From a checkpoint of a small image flow-matching model.
Model: 4.56M parameters, norm layernorm, patch size [4, 4], layers 6, width 192.
Data: trained on stained colorectal tissue patches (NCT-CRC-HE-100K), 75.3 epochs.
Rows from block 2 of a small image flow-matching model, named by matrix and row number. Rows with one number belong to one neuron. Each number is 128 + 24 x the weight over its row's rms, rounded and kept within 0 to 255. All counts start at 0. Numbers have three digits each.
After each neuron's rows are labels from the 100 images, of 14848 (inputs lightly noised), where the neuron reaches its highest value: "strongest on" is what is common among them. Only what is clearly more common there than usual is listed. The data: stained colorectal tissue patches (NCT-CRC-HE-100K). In brackets: how many of the 100, against the usual share in percent.
# fc1: MLP up (model.blocks.2.mlp.fc1.weight, 768x192), inputs 0-95
# fc2: MLP down (model.blocks.2.mlp.fc2.weight, 192x768, transposed), outputs 0-95

fc1.174:147140107081137139120125169091122141162144090124114161108165135134130161095139179131108112169142139093109122115110105118186145112132125171104140122169150129159096152136145128138126088125113109116174119161077122106103149123140192107146135082136100125124127130156109122133085162133083120192
fc2.174:138112116167142133146143108166137121132070114108151145135135114125105113134139108144132099130152122129136115126128126125137171091146148124115141136104139115153130131130101139134183139156149171112119130143112074078110102127112134116129137095116124098098143114148148157185144151125106180145
strongest on: tissue: tumour epithelium (33 vs 14.9)

fc1.662:091143118084112108104144197134156132154141100114079120159186115132141100162124138142149170104130115168160130125105141142127157121127112169154130133124163124129149159142150114121129080179091127134099129102109088113106098134105111092061146132134125122112144122104116111090080125118114137081
fc2.662:165152158129133117144164151099093131156096136110142124113121126162122126113132176126089084140121123121122153117113075115126131083154112121124140117140193105113142083144081125130163152152164134097131107114131140139118141105130140094141087163100141138141122113116159147099115109115153114138
strongest on: tissue: cancer-associated stroma (28 vs 10.8)

fc1.87:118152111093148199148100077141103150103130131141110121135132143159110120153083142155135149193093135125118113102116115141135137111121119109100144149142129092134109159092091128148122100162121127146168096190105147154160114124142157144104151092170147078141148114136144151121133132134139160099
fc2.87:066153131106079164151152133160149105144100118142151138128125108125143115120072134120123115138174143133125104148155132125084128122140091116145157119131121135153124103092150092145130159145155142139114092121102137117147120129162138163131094100122149170119162139119121151139094172092150133104
strongest on: tissue: smooth muscle (34 vs 13.4); tissue: adipose tissue (28 vs 10.2)

fc1.311:132129145117177142123078081154129149149153125130145107151121161149130090125126122130136166155148128121147117092088098129120136131119117135128125112156106165130112119137136133114161147132171094152144124150136106099120104191155150127134155120113152089127126105138124138148140168120134145135
fc2.311:124133130120093144115136136125140156075092143136147118125114150084116115115132147192099121149104167153159148130096107142141154099160110149148092098111135140144124148144133118085130113132150084101093113103117128104144090172119144110114143116149180125078105123150131101166108173098150102141
strongest on: tissue: smooth muscle (79 vs 13.4)

fc1.635:141096115140103085126124103162161102135132083154143063088078148109144127116147109151138136082128104132138120099111112118162146150149161131105116119141113097138132111116127127127143078154125114128136170140118078073137152147112121112114083128155130114100120116175167133164187113136134099161
fc2.635:140106150124138089136111162133100137124106076157131123150117137101099153146109127134168164175140139135117153076129087120118127133101168145136132084140135138131130107100115164090140026140072127148134130149134095099147128153128145123105114120131136111157103151131122129120116107139081112140
strongest on: tissue: lymphocytes (57 vs 11.2)

fc1.372:155113111160148082098164200173125139126109115128163134156139146108128104077114109113150170091122105104107153146129155114128109109140124116143144139121115122135156143145161142125101164151130129134131119120169129106135127143139106118178147115093108152144104127104121136143112115108124123097
fc2.372:165142156133134082154087133122119148130163103104098124129131151141116107150123104115108125107083153105115131117119149152136135160132160160105133132156111126123130144119068125119130059109105147144133150147152128149139120154127141117067124140099149080160106109149123111128141079154106174157
strongest on: tissue: lymphocytes (31 vs 11.2)

fc1.41:104132111096085097121160147130138115095145118114147090153145110104075164100123087116134107154099133186120091111139120137106160090129124145157103130099157135125110139097153155137114105145148130121162141149131094156146114123110158075120139070118127135133102127131107078160171158079168126169
fc2.41:117130118145148132100128119150169140183112114133094108133137145146171124157109101119124119152176116154079087142107131142100111098131113102136099137134148141136167131114116085141123111155099139149134151188178163161134179139130082116136131088116112118089157127133184129119142201113153137125
strongest on: tissue: smooth muscle (35 vs 13.4); tissue: tumour epithelium (34 vs 14.9)

fc1.756:095137124110162111127132127081120092124105141091122135145159153168127097131125072139113141114099111137162168118149147132146155161140112108107156139135111109141128178146084157119166137132120119132124090147156074150113115097125105110124104191161144111136109175129142099120139121142164138209
fc2.756:087112093138118102147143157124164159126136091131120122131147114138099178142167109135097124124140159125167151142162095165088191149117117107111117149110109146098112096165182113082085137103096143124164071138131165129142116114120129099157145189108137140123079111134125143101101115135128122126
strongest on: tissue: debris (55 vs 11.2)

fc1.356:113126095081103188103132103176131176147155135127091125124166119120121137194107133120095135114126112148124125111145079133139191120160123145149131146130143104097135127115182121103172139160112120152122106107152134146126157183159111104039124148131120171147137072107108129104138145173135139104
fc2.356:117156161133138154099134144121147117117146122148116124134124149130146150138126120133064164105109150116104102124159134144122145142134140141140104120122127137181135141127099113096127099111080135146124121131156134136116142125132055137131150129128068078140140145136119112161134124168127132126
strongest on: tissue: cancer-associated stroma (38 vs 10.8)

fc1.465:141130090136081102119152139115155096140154133117102109095134135090131165136117107134116127149135129078128087145055163080132117120154148123126121140110153072100098146171088146136114159137123114193079149136114106102080109161088143071094154090126099085139128103125129160114144110121110102103
fc2.465:137118108121146129102087113123123151127128132134175135134121146144137188145117109124123111123141143150095062121057171154119110124093160129149125107116157144136159125175165054088094146116164135110095132139170150091141127169134125163143093100145137145108144121133094104123131135116121121125
strongest on: tissue: normal colon mucosa (27 vs 8.7)

fc1.582:156127149104110100155131107179167154142203146164114135148106129138126099167077113161120127161121151130131109120121162162153162156123123126144151145112109078133151120136159183156165150171088121130117121150149125130122139170142156128124121113118153183129127118165072151151140137109144139108
fc2.582:123139114101089139153141157134173132134096096114104116147135157096079121115125145097109128105134141106141151135146128145115158169134175151154164150149132126126096102101146109113179125123142156185159109112155153141135142155153154146077120098143210095194096111111184147132110145123143126124
strongest on: tissue: lymphocytes (29 vs 11.2)

fc1.726:155117119146138116126149092132137197130149143121148107110150135075100125159132126149118154150141133129149121107143141126127118130124131135154152150126140094117150141137142142125140144151120114138119144100121124167133156107102145126114175108116157106092089121122000135116141114109124118106
fc2.726:114130138130122139184119099088101095122109096155104136121137165104170131091127096111137114148120129132160138129144157122124142127147123137157131144146160140136115100110125120160139150125152112122110137087137119170123117091130126146119085064144161142190066116097166137073120098110136143120
strongest on: tissue: lymphocytes (51 vs 11.2)

fc1.583:131122155138140119156147077135192157134137131122141109148121129116117105122163123134147137106128156134118151150122141133162128161125103162170142148163146140174134141142175131103111083143116142164121165096172135130102099116102140161124161142102114135131151087108128117089132139074147186107
fc2.583:091120135136182128089118117122120141124148134138125129147095155138132147131128117132201131122120129155119159107151173101159088135109125137123130181102124109090066117143094113084130090109116146100170183109126100104117117133121120110126122135097113118148150120123126127163133140095113095108
strongest on: tissue: mucus (56 vs 9.1)

fc1.135:111164113117140155135103108129175211151132169159169127169138144119123133107114119124160157112110129093142117110102141134061117130134164129183128177141131107187135135168150142117119137118126124162101104094103103164095116141124121103151137101146124096147109105145131137100167158117128126117
fc2.135:120114109116151116099136161134127090125166122135154119158132107085132162162098129119160127115210156153141132089100139171104122107133113147165101160089113138083136098116107104141097145124136096133099122161150089143171136139107114169107102117157142163098132116145114136149154135142141132128
strongest on: tissue: lymphocytes (69 vs 11.2)

fc1.757:114155131117166166133090111071104115143107160137142112104115160118171149144128153095131112123168142103158166151114121131083147157140109126121127154139122138152150149134180098158143138119135103137116133121084140099124126146137110163168130151111097167124145102161188145122126127104112141149
fc2.757:137118131108108125111151128146136130123106145120097121118145125138075130147105168144166136089130134105162162120072129180086151164105171118143142141097126147118157175135077164181130122114118097153107145183132149101141157147150119110111104116114137121127165147138124099162140110136125138132
strongest on: tissue: smooth muscle (46 vs 13.4)

fc1.596:109143139097135222136130164129169152120083130119137133153119112121153156115137115104147149115133132139146139143127082170102123121117115123167138159160135145123161107098087124168132160138142130113105155156154106128095133129114140135100164095142118117135170181106139124125147129133119131133
fc2.596:122105122102134206111110119112177110129129139136115120145118117136108152137108157149149077102147126136164121159130056145101109149122136113116134135105122095094131134099126168169124118138110140122128129127103158126133136120130156140158109079145112095114188114151143140138138143121145122097
strongest on: tissue: mucus (34 vs 9.1); tissue: smooth muscle (33 vs 13.4)

fc1.685:126178162112159138170131161127107112118146135109146113145147136153152183118123108104103129116115126135120192134149139132130130113120138117136116119154079158121115139115063143128128140160129136115129110109133145139123145192122142107114146150138126149142138155149234122129125167143153104147
fc2.685:095144180133103127097156172157141190130125128134116126127109098117085168156120168172096103113132121130118168123141159151105135114156122102129120109120080116102142155124175094118057139151127121157094131120118123129137113187128114161138112158122109098134113109116070127113116164149151101143
strongest on: tissue: adipose tissue (40 vs 10.2)

fc1.622:138155160122157119124113149100097136127139110101155107121121165093123155081121127139115135126171117115090131066091102101159099131144161148134148141078130137112104133111117123096108106117134141154128101135130046159137114112128139106106125131099122160118093188110155161115182114175127115178
fc2.622:094115126143165162126119099107058129117147159132096121101144126173141152129151125142127127128115103137109116130058109129134126166115114103135118126134124127098129128114122122096161124106116096080107144124146117150117124172122147130163135105106099130124147117173106075110123168117137119116
strongest on: tissue: adipose tissue (52 vs 10.2); tissue: normal colon mucosa (31 vs 8.7)

fc1.358:124057137125159130113132112117124117118110111165103134140029112107150135090162148134136131156149147148095118086102132152128172155135102144145122109124083114127090098141112149117159148150106145137130096125139171134142126084132125119099116113120128140117092162119103110164166147111131120158
fc2.358:127090121107130100108163136139135125138133107123163123124118163157153114127128158102128178158126122140113104173094107142167184153123102149159159100120100131148171139153151102104119112139135163098129099126150099118111102123134166138133156095111112144135078139118140126158133119144111140169
strongest on: tissue: cancer-associated stroma (49 vs 10.8)

fc1.213:099054121133132153122117137147110106110111095127119160127105121092116104143135104146161109177125122093153119143139097149133100136103130125096124137109154144118113174132142087153107183139159107151169128145181135134125169134117072101119116139142143118108118116119077139135131146124151113141
fc2.213:121079153125126142094138123144099151120157150132163149107152116157143139122120115114145135133125145107128086119132104144144138144136179100128164182128159097109125157144148122196136141136119122094136125140120131142141104161132151125158170131129149151162154132101100131101123172123105075130
strongest on: tissue: smooth muscle (50 vs 13.4); tissue: lymphocytes (34 vs 11.2)

fc1.14:143106122115128091108122146173143120101126073115140106095141092112133156112076101132131152179125129099124124150105152058134105126163144129132127111084120115108105153151117128138118132110143141118101129132168116145136152141139060147103133142133126113132102119173154124109176121155097104211
fc2.14:150116138107114120118173154141138158174132125146137140163114140098124115108139103157087152134133163130161119129068165106125119142113115145157155144127142103132152162163115125137144150116086149095139138092110133130112143115154140142152110117126161131151096115109104100138095123128182150073
strongest on: tissue: lymphocytes (54 vs 11.2)

fc1.551:100178133127117102121125110103114080126103145133148122146077085088167109135126101131141125145124114126137153118123105101114128135126085123133087126080092165159138121107126126106157134196153150141114097129141128135100147125098149115126142080125106082134098099148118139125125141113121163155
fc2.551:060171104139111115088119153099141083108134138122143127123137156109075135146124108102129104142109120149142162125146113124135115155166103128098122142108098081118113124113099137098189123083106121102090123125145121173159130152088073151117091105127088142133107110101129106148143149122129098130
strongest on: tissue: tumour epithelium (46 vs 14.9); tissue: normal colon mucosa (31 vs 8.7)

fc1.266:078075135143113124103131146141108137109094106108104090112146128129094107115096158112125136134138161097101149113113139110122137096111157150121158106142148131153080126125118129126141123141080121046105099058118128121110123137124085144147118080182150115106121083180177138147142085136121149139
fc2.266:166154124124101133162127161119122159169123092111163125117141135110163141155111142111099111143170129088114119133134107145117160092159157120108175136145185121102153116145113136138126147122158107165093118136127149138135111123111159129108149108134117121123145121062089131118094110177134148141
strongest on: tissue: debris (56 vs 11.2)

fc1.236:114130100126123155142138121095130095089120121127141131123143141089136104126108096109141137172158144073100112137102103139088160155149162100173139146127128078147099149144128091122138161126117117203127143132134147135102145121097122078106126107113107045143141100159153137148174115171140098162
fc2.236:129142156151130169128096134130156193131107143124124126147120108140154111099139102140169133152050134160158113125166114139152156117133152121108173106137122173151145123152156103063125134137211119100180123116134141121107114136124160109150118173126102124116134102126133096119114157140127127124
strongest on: tissue: adipose tissue (28 vs 10.2)

fc1.289:101131116137131118104118132108099120134111140107103143080084161145129119104104109113102133123116126096145115139113080084122143116119114137070125125117145107107145098133148116141141123093133098120110123142056105163139180160118088135135119101144126087148078113083100125111058149135129082153
fc2.289:119157135129115143129117128141103120110149167098132143113121130070125073158153124117088105155085136082124124142095092105128140108136112156114140140167154138144105139146098127157166107141108118112142122102061169173119109169152173138121161104111127135124092144141118107143074162133112171167
strongest on: tissue: smooth muscle (62 vs 13.4); tissue: debris (31 vs 11.2)

fc1.82:128093108117152116139110103124075135114134132127146072115082135129150118138108138100096136138150092108145097134170086132106127089108139139123002147112126104111131109134131143139134136128140100110134108115100119147127170131075142127103123124174100113132086106150102126128133085104184135085
fc2.82:097126108134108158141139127123081113138084135125141115113139121136082100127107125138104132162111132102118081097181113132169125083198113145139056170135129140133130134148096106126156141141114100120149103106107125130147105146104097127123139125164111140126079146103123114111106089133098119119
strongest on: tissue: tumour epithelium (33 vs 14.9); tissue: mucus (32 vs 9.1)

fc1.40:110124091074103165132138188102099088100144129130081125133157102128133122138115132142113151090097150154149137169137111155120151111074118134105144155154137092109126154136133144118146119131098122118095122125123104152085097141100108118063123133123114136129145142141118129143076138124097117037
fc2.40:164134139123134106094138159086114129145128128136173135124092160160137097130134157162126141112132109118120153088121130148117108121180073136164154106090173148116146089127094146138130120126145133152096109126140123100106151105076146098120078167108142148131188136109126150144123116114152123104
strongest on: tissue: cancer-associated stroma (29 vs 10.8)

fc1.668:074061128113087113141125148169139087103121139159103134125072153162154131128136113125170136165101098109121150151115112141139149112129139123116106131105136126101147162115145133092132123097144161085114149163148125157127179110093127128147083139111114186152171122149174120147126156122112133184
fc2.668:069131109102166125109123144143125158177108116116131121138132123125102144109115083132179139132186134083110163127103129148122151070106152116140107146133130141136105084124130130098139142103122183153145123146152140106124122134145145127117140141115060112128183135099101092118131132127112118122
strongest on: tissue: cancer-associated stroma (28 vs 10.8)

fc1.522:132124116090117091167105147119117119154131111131115147104130129134147154125077153148118113115115135144082143108157133127140135145144144128123075088147054070116154134144107094177157156153102109109140148171119135109151141125147125176113058131149127086118127128135191139149118136113154133098
fc2.522:138109149113117121060136141153134147101134150108132122126102186123118165142134150091128148144121117138106122139154153104107121154110151106136095108125078161132114120119128202154191162150127154132153166146110143116128131112163107100136206137144110162155113138107120118147118107136129120109
strongest on: tissue: smooth muscle (40 vs 13.4); tissue: mucus (26 vs 9.1)

fc1.512:167090127144085110138104127167103179096160106126124122145117117111144095127121175106103124130092111145103102128149179095095149170135115102129131175141086131167135119123150132120128139126111042142120162128154117115141135154126168086136142098150094131082140082122097151137157133138130088117
fc2.512:102139111124157144173139097081097091122115095138106131104118117084152117102147166094150145131135105134109104133149131119132165155132109141148112086125139084172127110158099135075127128120191138152124092100118105141112141075142105117136122098146106134147133100113127131110119078127092118131
strongest on: tissue: normal colon mucosa (69 vs 8.7)

fc1.30:178178115120095120180109119146151107123123181134135141107133155135128135107100120124112158095171157153126109129110122145177115155141104151150094119131166127157155075120144129161136081125101179146134088128110138112145128126117148166161156120130104173152113093126122099143097111107140134143
fc2.30:137117135155162112121166123143108091094098091120119126116126115117150094106123108124145097147120162108091138133167118129117112143152138110135154108143163090152114114146123076131129149131137091153135160154145089139111133101120134124167135120113108122174183112148085136108135102091154108145
strongest on: tissue: normal colon mucosa (32 vs 8.7); tissue: mucus (32 vs 9.1)

fc1.322:115161102115127148134109131143120121114156134081164095122208164158108141107111133108109130067145129140131139159132145097110135118111095115135183143112148097107161176097074126160145134122126105119144133148119105130152075138157135139147133164128148130144145092134157125105132130124130123123
fc2.322:119147129133143163125140115100110093144093155141122115175142119092155114111159127159137099139099093092127140128131121087107133093113106140128185133131140153156093118073163127140156134108121144160115130165122191132108152110153142130094104187144126151150153120143126142092150124114149119067
strongest on: tissue: smooth muscle (38 vs 13.4)

fc1.175:101173146091118173129094138093131095130158109145145149141113137152131084165130149140145156202167099151144128141156137108114114113098137143191147149123108078137126120159124122094134113104124131104135104128127152116088115130151126158149147127164129091163127120180141154095085145172098120143
fc2.175:163139099108111153150153115163134094139160154105100117142120129116137104127119126124116129131109164093107152177164125154124143117123168161106131145109130128081093142128134116133132149093166142144149160107110135172117125117123112104156101120147143129120120123120184118140084110116159147121
strongest on: tissue: lymphocytes (83 vs 11.2)

fc1.64:148171131132115102118129099063187116126125135119116110089125090079117143175088091158127117114124121081138122097131083153139140137131162141110136121089144136085124151164099085139148162128107119146149131125161132127148127138112127118125115099119115110123136100121117138110150146082097134083
fc2.64:077162136144129139156134113096188121093088134138147126133166133129107159120163113136168110159136107144102110136149129124119125162142125144153124096135111079187091129148155125152156124110122112114144159116164124191113118083135143142149115104149100124123147159129123087082101140120148108119
strongest on: tissue: smooth muscle (44 vs 13.4)

fc1.166:150078110098111112139136083137161141148162085124126156115138160097152158147136131146175154105101154143130136091147150098177091144169147135141143140181111134134148129126127133103136078140141139171117149162148157146110140115114105120131158135087147176118119111135143156122153135113124150144
fc2.166:149107130140137145133086116115146114147106069126096125128088123139091152121140082155139176096107089154143134095129145138144107147068114166110148123106074155113116161121132135117086088135151186118158134105134101120120155140128148110116110103151182112170097116138134131124113118129107189120
strongest on: tissue: normal colon mucosa (34 vs 8.7)

fc1.508:134149127091141097116123092095092131168133100085117126097107139105150092146142111099135083130136144128097171128133117110141107129168140169085118128154112111145127087132114148142124127124127099146156136163124165125070092067127082147121109115108134089144131045133144117128111126145120117126
fc2.508:126139098134115135126112124139097107127113072090128152125133146126048126101129153145146101116108101139116171111160124130111107175132124160086142131131118144144152166136136116147131141108108137112122123133129103151110144097121121126139139131092162154119090153113069143127165112123110130155
strongest on: tissue: normal colon mucosa (57 vs 8.7)

fc1.433:113101108133124117133145164106126079117109143123118118155096132119131075155121115103116088146169105100115135145121086098108127141126152142133134144097138115100154193120104142129131169114118124138129118134126117138107130164121126126162137122104119095130122109121147131114171114131126112131
fc2.433:131121150103098111107089132140113176096156116144101124132175164136117117095118090112098123139139128131158128143136147137142172145190140113154149141152137171138136125129145104138127139128124109144091131143172151146132146155122105145128129134117123108135118115104154163072115092130125160111
strongest on: tissue: cancer-associated stroma (27 vs 10.8)

fc1.447:132148149119136174127118135100119102136147106119117116099134183144116106191157111141103109107132107133118154122104114142164147107128102132125148161129120084153104138134134153140155156075176119135161093091143142129141110110155146101144130143133124143124100109114137125088073100116136118132
fc2.447:115151127175139153101105122134095140120124115124105122111117087161106129120119142103103152133094168122124135124066138147142167118127162145132127101139084155126156117137169097091127147098118156128114079107111122119160123117135089119126119175165123165148084111143141157077109122169117141129
strongest on: tissue: debris (30 vs 11.2)

fc1.377:072170157098125136135115131075112085137116122095151163129165124112122195136094133133130111152164171114115110139121123120160129122157081154159165105114145144125081092134115148098144107122178144133142089154118135142166160157109149118110142122168115151156127167143157136147170117137156114137
fc2.377:100153116076126120143141140095112153124110141114114139110159129164142154111112149142148137122077135079093123140123151115136108114118065126135172111119154118164150172139165123091139127114098171106165079146127121140124138153121104120165119102156107126117135116127132136112137120146103148145
strongest on: tissue: cancer-associated stroma (28 vs 10.8)

fc1.694:121205128074143126134166160118151138087118088136126139141133162107151129107102116083154131121116122110132109141159100128153156176139129133132124122141135108121170144132114143128109080120093101108092146177139158147129129130131099139149138135151098120121134133091173121135114173172138168136
fc2.694:104170104122121090154121127117160102164140089121140128124129117137094160142129138107119126110124128108080126139175102127143095194105159131139110129114135118113077100154147141093145153135149125168144113101142126103114118132124138129153079143144148126138131113125156097133117218134123136131
strongest on: tissue: cancer-associated stroma (57 vs 10.8); tissue: smooth muscle (34 vs 13.4)

fc1.572:109117142180121102070138140176155141136087144089138109105129153128156108144105159122165140120107107159130164107111089130133140092116144108157128115161148155147157109136123113150107126162129156131095145161168141156126135156158142108151116142140171106116132152158114115142120128121139140117
fc2.572:142101203145141101126135122116088135114084097150068130098139125116127112121132141158144125099114094133139147115153140118145129163133202129158144107143118096168123136121100131096099123127136144157122141100155121150146129111158148118094146120131136090164121118148145144100145097165135113129
strongest on: tissue: tumour epithelium (79 vs 14.9)

fc1.206:135112103125127123136149188157100110134071113121116163155094138128115123151122117063149130138122115093117143136122115098120129143140120121131099097070100119111184143123091142118133158116132149124128119131151098138135143137108104104154140101112079134106109116107091086132095157154090086112
fc2.206:130121113139112149138109113123139124105141112112107127147124127176122136123151103125150157111099118128129159139082166144162133126108180134098143152135098133100127125192067139143117138120111171131150124124170137115121131147113142117110101109132148102194089092161139108116146084138109204113
strongest on: tissue: debris (29 vs 11.2)

fc1.559:136159172107136141181135124124146117106118113114165150135117163123101163117112105130102093142116136136161103132137130174142158145204151140187066116128092108149122143129172161115125105164099170155104085149134133125156114118112136131152138146108147135112118156124133171107152141146112087165
fc2.559:160143146110115133105145118139110085103150111136125123125127094095207124120100120128129136169132146123111136142133112137131082122144104105133119115144140115147123109126139114112131141157113063131103106148121141109137128121097122088145150144116079126148168113115112077130130187126131106139
strongest on: tissue: lymphocytes (83 vs 11.2)

fc1.509:146161140143132124139120082148104189101117153129160119132119169111124141157093118116114188121104154122141152139127120079167131124131142142135112157111138138123142110115135125116153149154102130176152129109168152094158155125105128126190149122140123105116120125164125130075145125131129135157
fc2.509:101102132156105126163120097158158092138137145116126133128120131147144134118111121139118104139120104121136114125128137110166138166121165133118152135137136095148130178144095104163140133121158124107177156124112067171116070140108138132088150122115126127128101141152104150126125105088101135174
strongest on: tissue: lymphocytes (88 vs 11.2)

fc1.299:108142136127100138117141085164140174122145145084110107085126114127146088163150084121160167180134171145140151143124169135114141128139108136131148158096120111135136056117092163145142122151131146116102109155188148103165179127118098105141135137156139107143140086105129130106155127097131111150
fc2.299:107157139146135132154086122135126105110146153133121151098135146104113116120150134092185104163109104140126153112115156141106102089138163141146114081170151134125099164146118103105152155112111118150133154134169116131167113125109080130142134100134100133143163145120143127153150126121117173175
strongest on: tissue: smooth muscle (32 vs 13.4)

fc1.66:140106104141125118136138103132142105106136102108126121102086144082143132132121103170136124079082135105128109083142134136117125128123077110105145128138100116114112126100136138125140129077104146114159133143131107127144058118169129100148118111141121158127143169136137160132144137110149140114
fc2.66:143085073154138159121129146136165110121122077105111127149114111139105138097126097119118177156142144098106087105124123132114160127118111122130155125138062117160135082107110138145111081141154232122133131163130080146127135127159106116126121139124120131128134083141100095111171113121088112125
strongest on: tissue: cancer-associated stroma (30 vs 10.8)

fc1.157:145199121129145117124135177107115162134124152103119116143148195130143104124093135134162114083108079155140083133133090149159138144137139150104158134136120106081121098158112149125147135130162131131143138144096144094151144113152165143118092120162154137129157129109186142149115116140164120103
fc2.157:185170113086132143126140100162096107143144133104188142142146076142097129175113113151138150098156176124135115130146135155113127138134120116134155155152130152115102119141141095113098154099065135150158117154131137108157116121149104109092174164164175089099106116175097112149096129174124121123
strongest on: tissue: normal colon mucosa (28 vs 8.7)

fc1.424:145112126158174162155110120105131148138145109107191120153139147132149138156137151105083109125138161131135133141142176115117129180173104145156112125147125138151111114147150105150118177151098100154110141111132160122134096106096144141146092149095144158111117102134089155159157126147150140104
fc2.424:128118108138116128099109142096193097119115103146127123154106119108141117108144111135125116139125080109097163168099138141138120148121071123123131098115109139133179071125100182080155132126102162120156087115131132132102156130109093146116160131093153095112117125132110157145137132126117116130
strongest on: tissue: normal colon mucosa (34 vs 8.7); tissue: tumour epithelium (34 vs 14.9)

fc1.729:121156142086117127084121134129149149091109140117157117113121132123151137141101118116127160118127138112180151141124081107125129127101130119132159111093137153125162131105094093097115103184167137108136132144141121103160128147111104139135146131178164107155127124118136088098098139103128125138
fc2.729:177139112102114092206156110150151107126126117133083130139150114105066120159135146137154165103161124104189184115101096134120142142128145150136109113117149107101106126127146121099098134138088132132137091139128161106142135150094158126121133144157121152106140126147182124113117104130144174121
strongest on: tissue: smooth muscle (83 vs 13.4)

fc1.34:138119140107085115162107056092145123106110117161098099109104129121158144098157116110130129076105117139126103123112126129169133146165162124106128177156106119145132117161112101122147099152120137150127141156166181124140112156124125146120119113162105183108115087080144156124169120113196101178
fc2.34:098124142159161120106104152137161087112141086095144133144114125155089144120127093132153146103132111128149114113087121140159114162087176146122138160128100178134146150144113114121122086137114132116139131118152059150102116160135102123110130119128096072122114150157101120128140116147049147127
strongest on: tissue: tumour epithelium (52 vs 14.9)

fc1.318:104056115085116122141074095110153152156118120128121094124084161137122101123126164113132124100121144107089162127155100110088104160107134097103146153143126106088126125158141108172157122097127086114099166102137134145139136108156128099139098121132083150138093090099162093115160139134172103114
fc2.318:089124148157136131119140135142121085136140155127117159141147143091156131132123176131144117122163133129169139154152130101125132149129123127167148121150149162116179123135102151138121093151090078138114159149100120147129119137108135112108115106117114078129095143136072142109141131118037137130
strongest on: tissue: lymphocytes (44 vs 11.2)

fc1.417:134082115107139139122156158083122102132111112116100137156082122175120109190169127099119089099163146137151135135122096119116128139117120147097133151126113153109130129102115112134138142081116105123133137096122134095145124142148133122151121113144124105140160115128172115167166138126152110087
fc2.417:156108128124101132101071132132108191105100107151067107135155146098089106136124125102128119128128120150151138109136156139136141165167139091138149132129132122144143114168167153123131137116138125099094110124116164132141138162124110129174123151124126087138137127117132109119121122140138118112
strongest on: tissue: cancer-associated stroma (34 vs 10.8)

fc1.605:086103107103100143145106078128126140171127136158132086062085143159125096168171122115175100111113143159130098111114125168096099128106091125147114175108122149120127063144154120148124161107133141139126088104107132158104147152162143168136139127126103149144116140098087099116085149132113118132
fc2.605:119099146107111166091098101141099139112127143122105125097125132136166125125131137143144135107121077132127102120099115098137113166134102107100149149131150145135116127092099139123153147154117131102127104106088144163148101146150141134145129101102107101131106155167127099115125172155130112134
strongest on: tissue: smooth muscle (36 vs 13.4)

fc1.364:083131102125102090148102144149116157124127121090142135110147118129135108147128138111161155149154113108113080138167121116101135123152139112122141121116110096131135107114171120097137092136104171105156102128116127111132145079133106101114126113150156071130119104126130093155152088136153123154
fc2.364:155163116157136132122074126122093136125154119131136126129164114120113121120131149088161107116149161115137112117121120148129125103156151070154170170148125102124112109171155127195135142096101107115123156135147145155138110166119119139126153145157129135100159144154104129071110209153141091114
strongest on: tissue: tumour epithelium (98 vs 14.9)

fc1.78:139134145177136139097117140074078113096076109161086142123113119075147142098137153159114160111139139126135118110135102125114153076146124094126110183109157143124101178140113164090161119143113103109104145129163128125103114126129106139125120113137124164101106143103122117111152141159100082168
fc2.78:146147126180124117145090114105115128181135168138120137144143157144123150126139081088106117098126089121156118151112130121121173108123138098146128165143115174152158083112151125061125086126149134144118150127151110138121156124159149081112125086137141117116109123131136161101137108116176141093
strongest on: tissue: cancer-associated stroma (32 vs 10.8); tissue: adipose tissue (30 vs 10.2)

fc1.165:109135135112112149111125135131117122099133115081159150098085120088148125161112126143112131123136139133141155124153113052116189130103175053135149096123120126086130105087117118146145148141133148102139131106108092098124138122155108137076139145139110100150123107168119107092120117114124123072
fc2.165:113136133134112153127135145141122166131083101133137129117121119097099134122119119103100124140156126149127125081121139088141176141125192126168160066142133146161114116099142151073156114157134126133091144143132116099159126132128118115115080103133094140121097125137132117123101102123122075129
strongest on: tissue: debris (37 vs 11.2)

fc1.74:114107149134156144102119123114119107136119073135103121100129139127093160128102147134121130160124138092132154132157103114148148118094159126111150151124155119137134149145122140116127141137120152104156108103064157123119142156091079146111112125104111136122160145173144107132116105114144135161
fc2.74:129090156134104142122141107122131143142124107104120134120144185120169137134115155082143120128137113100132174096118145108141117141112184126132180112126148164118099136158083183103159107128118131150107108145125094132132119125113180131106121109128140128165136150146151106123130075120121152136
strongest on: tissue: debris (82 vs 11.2)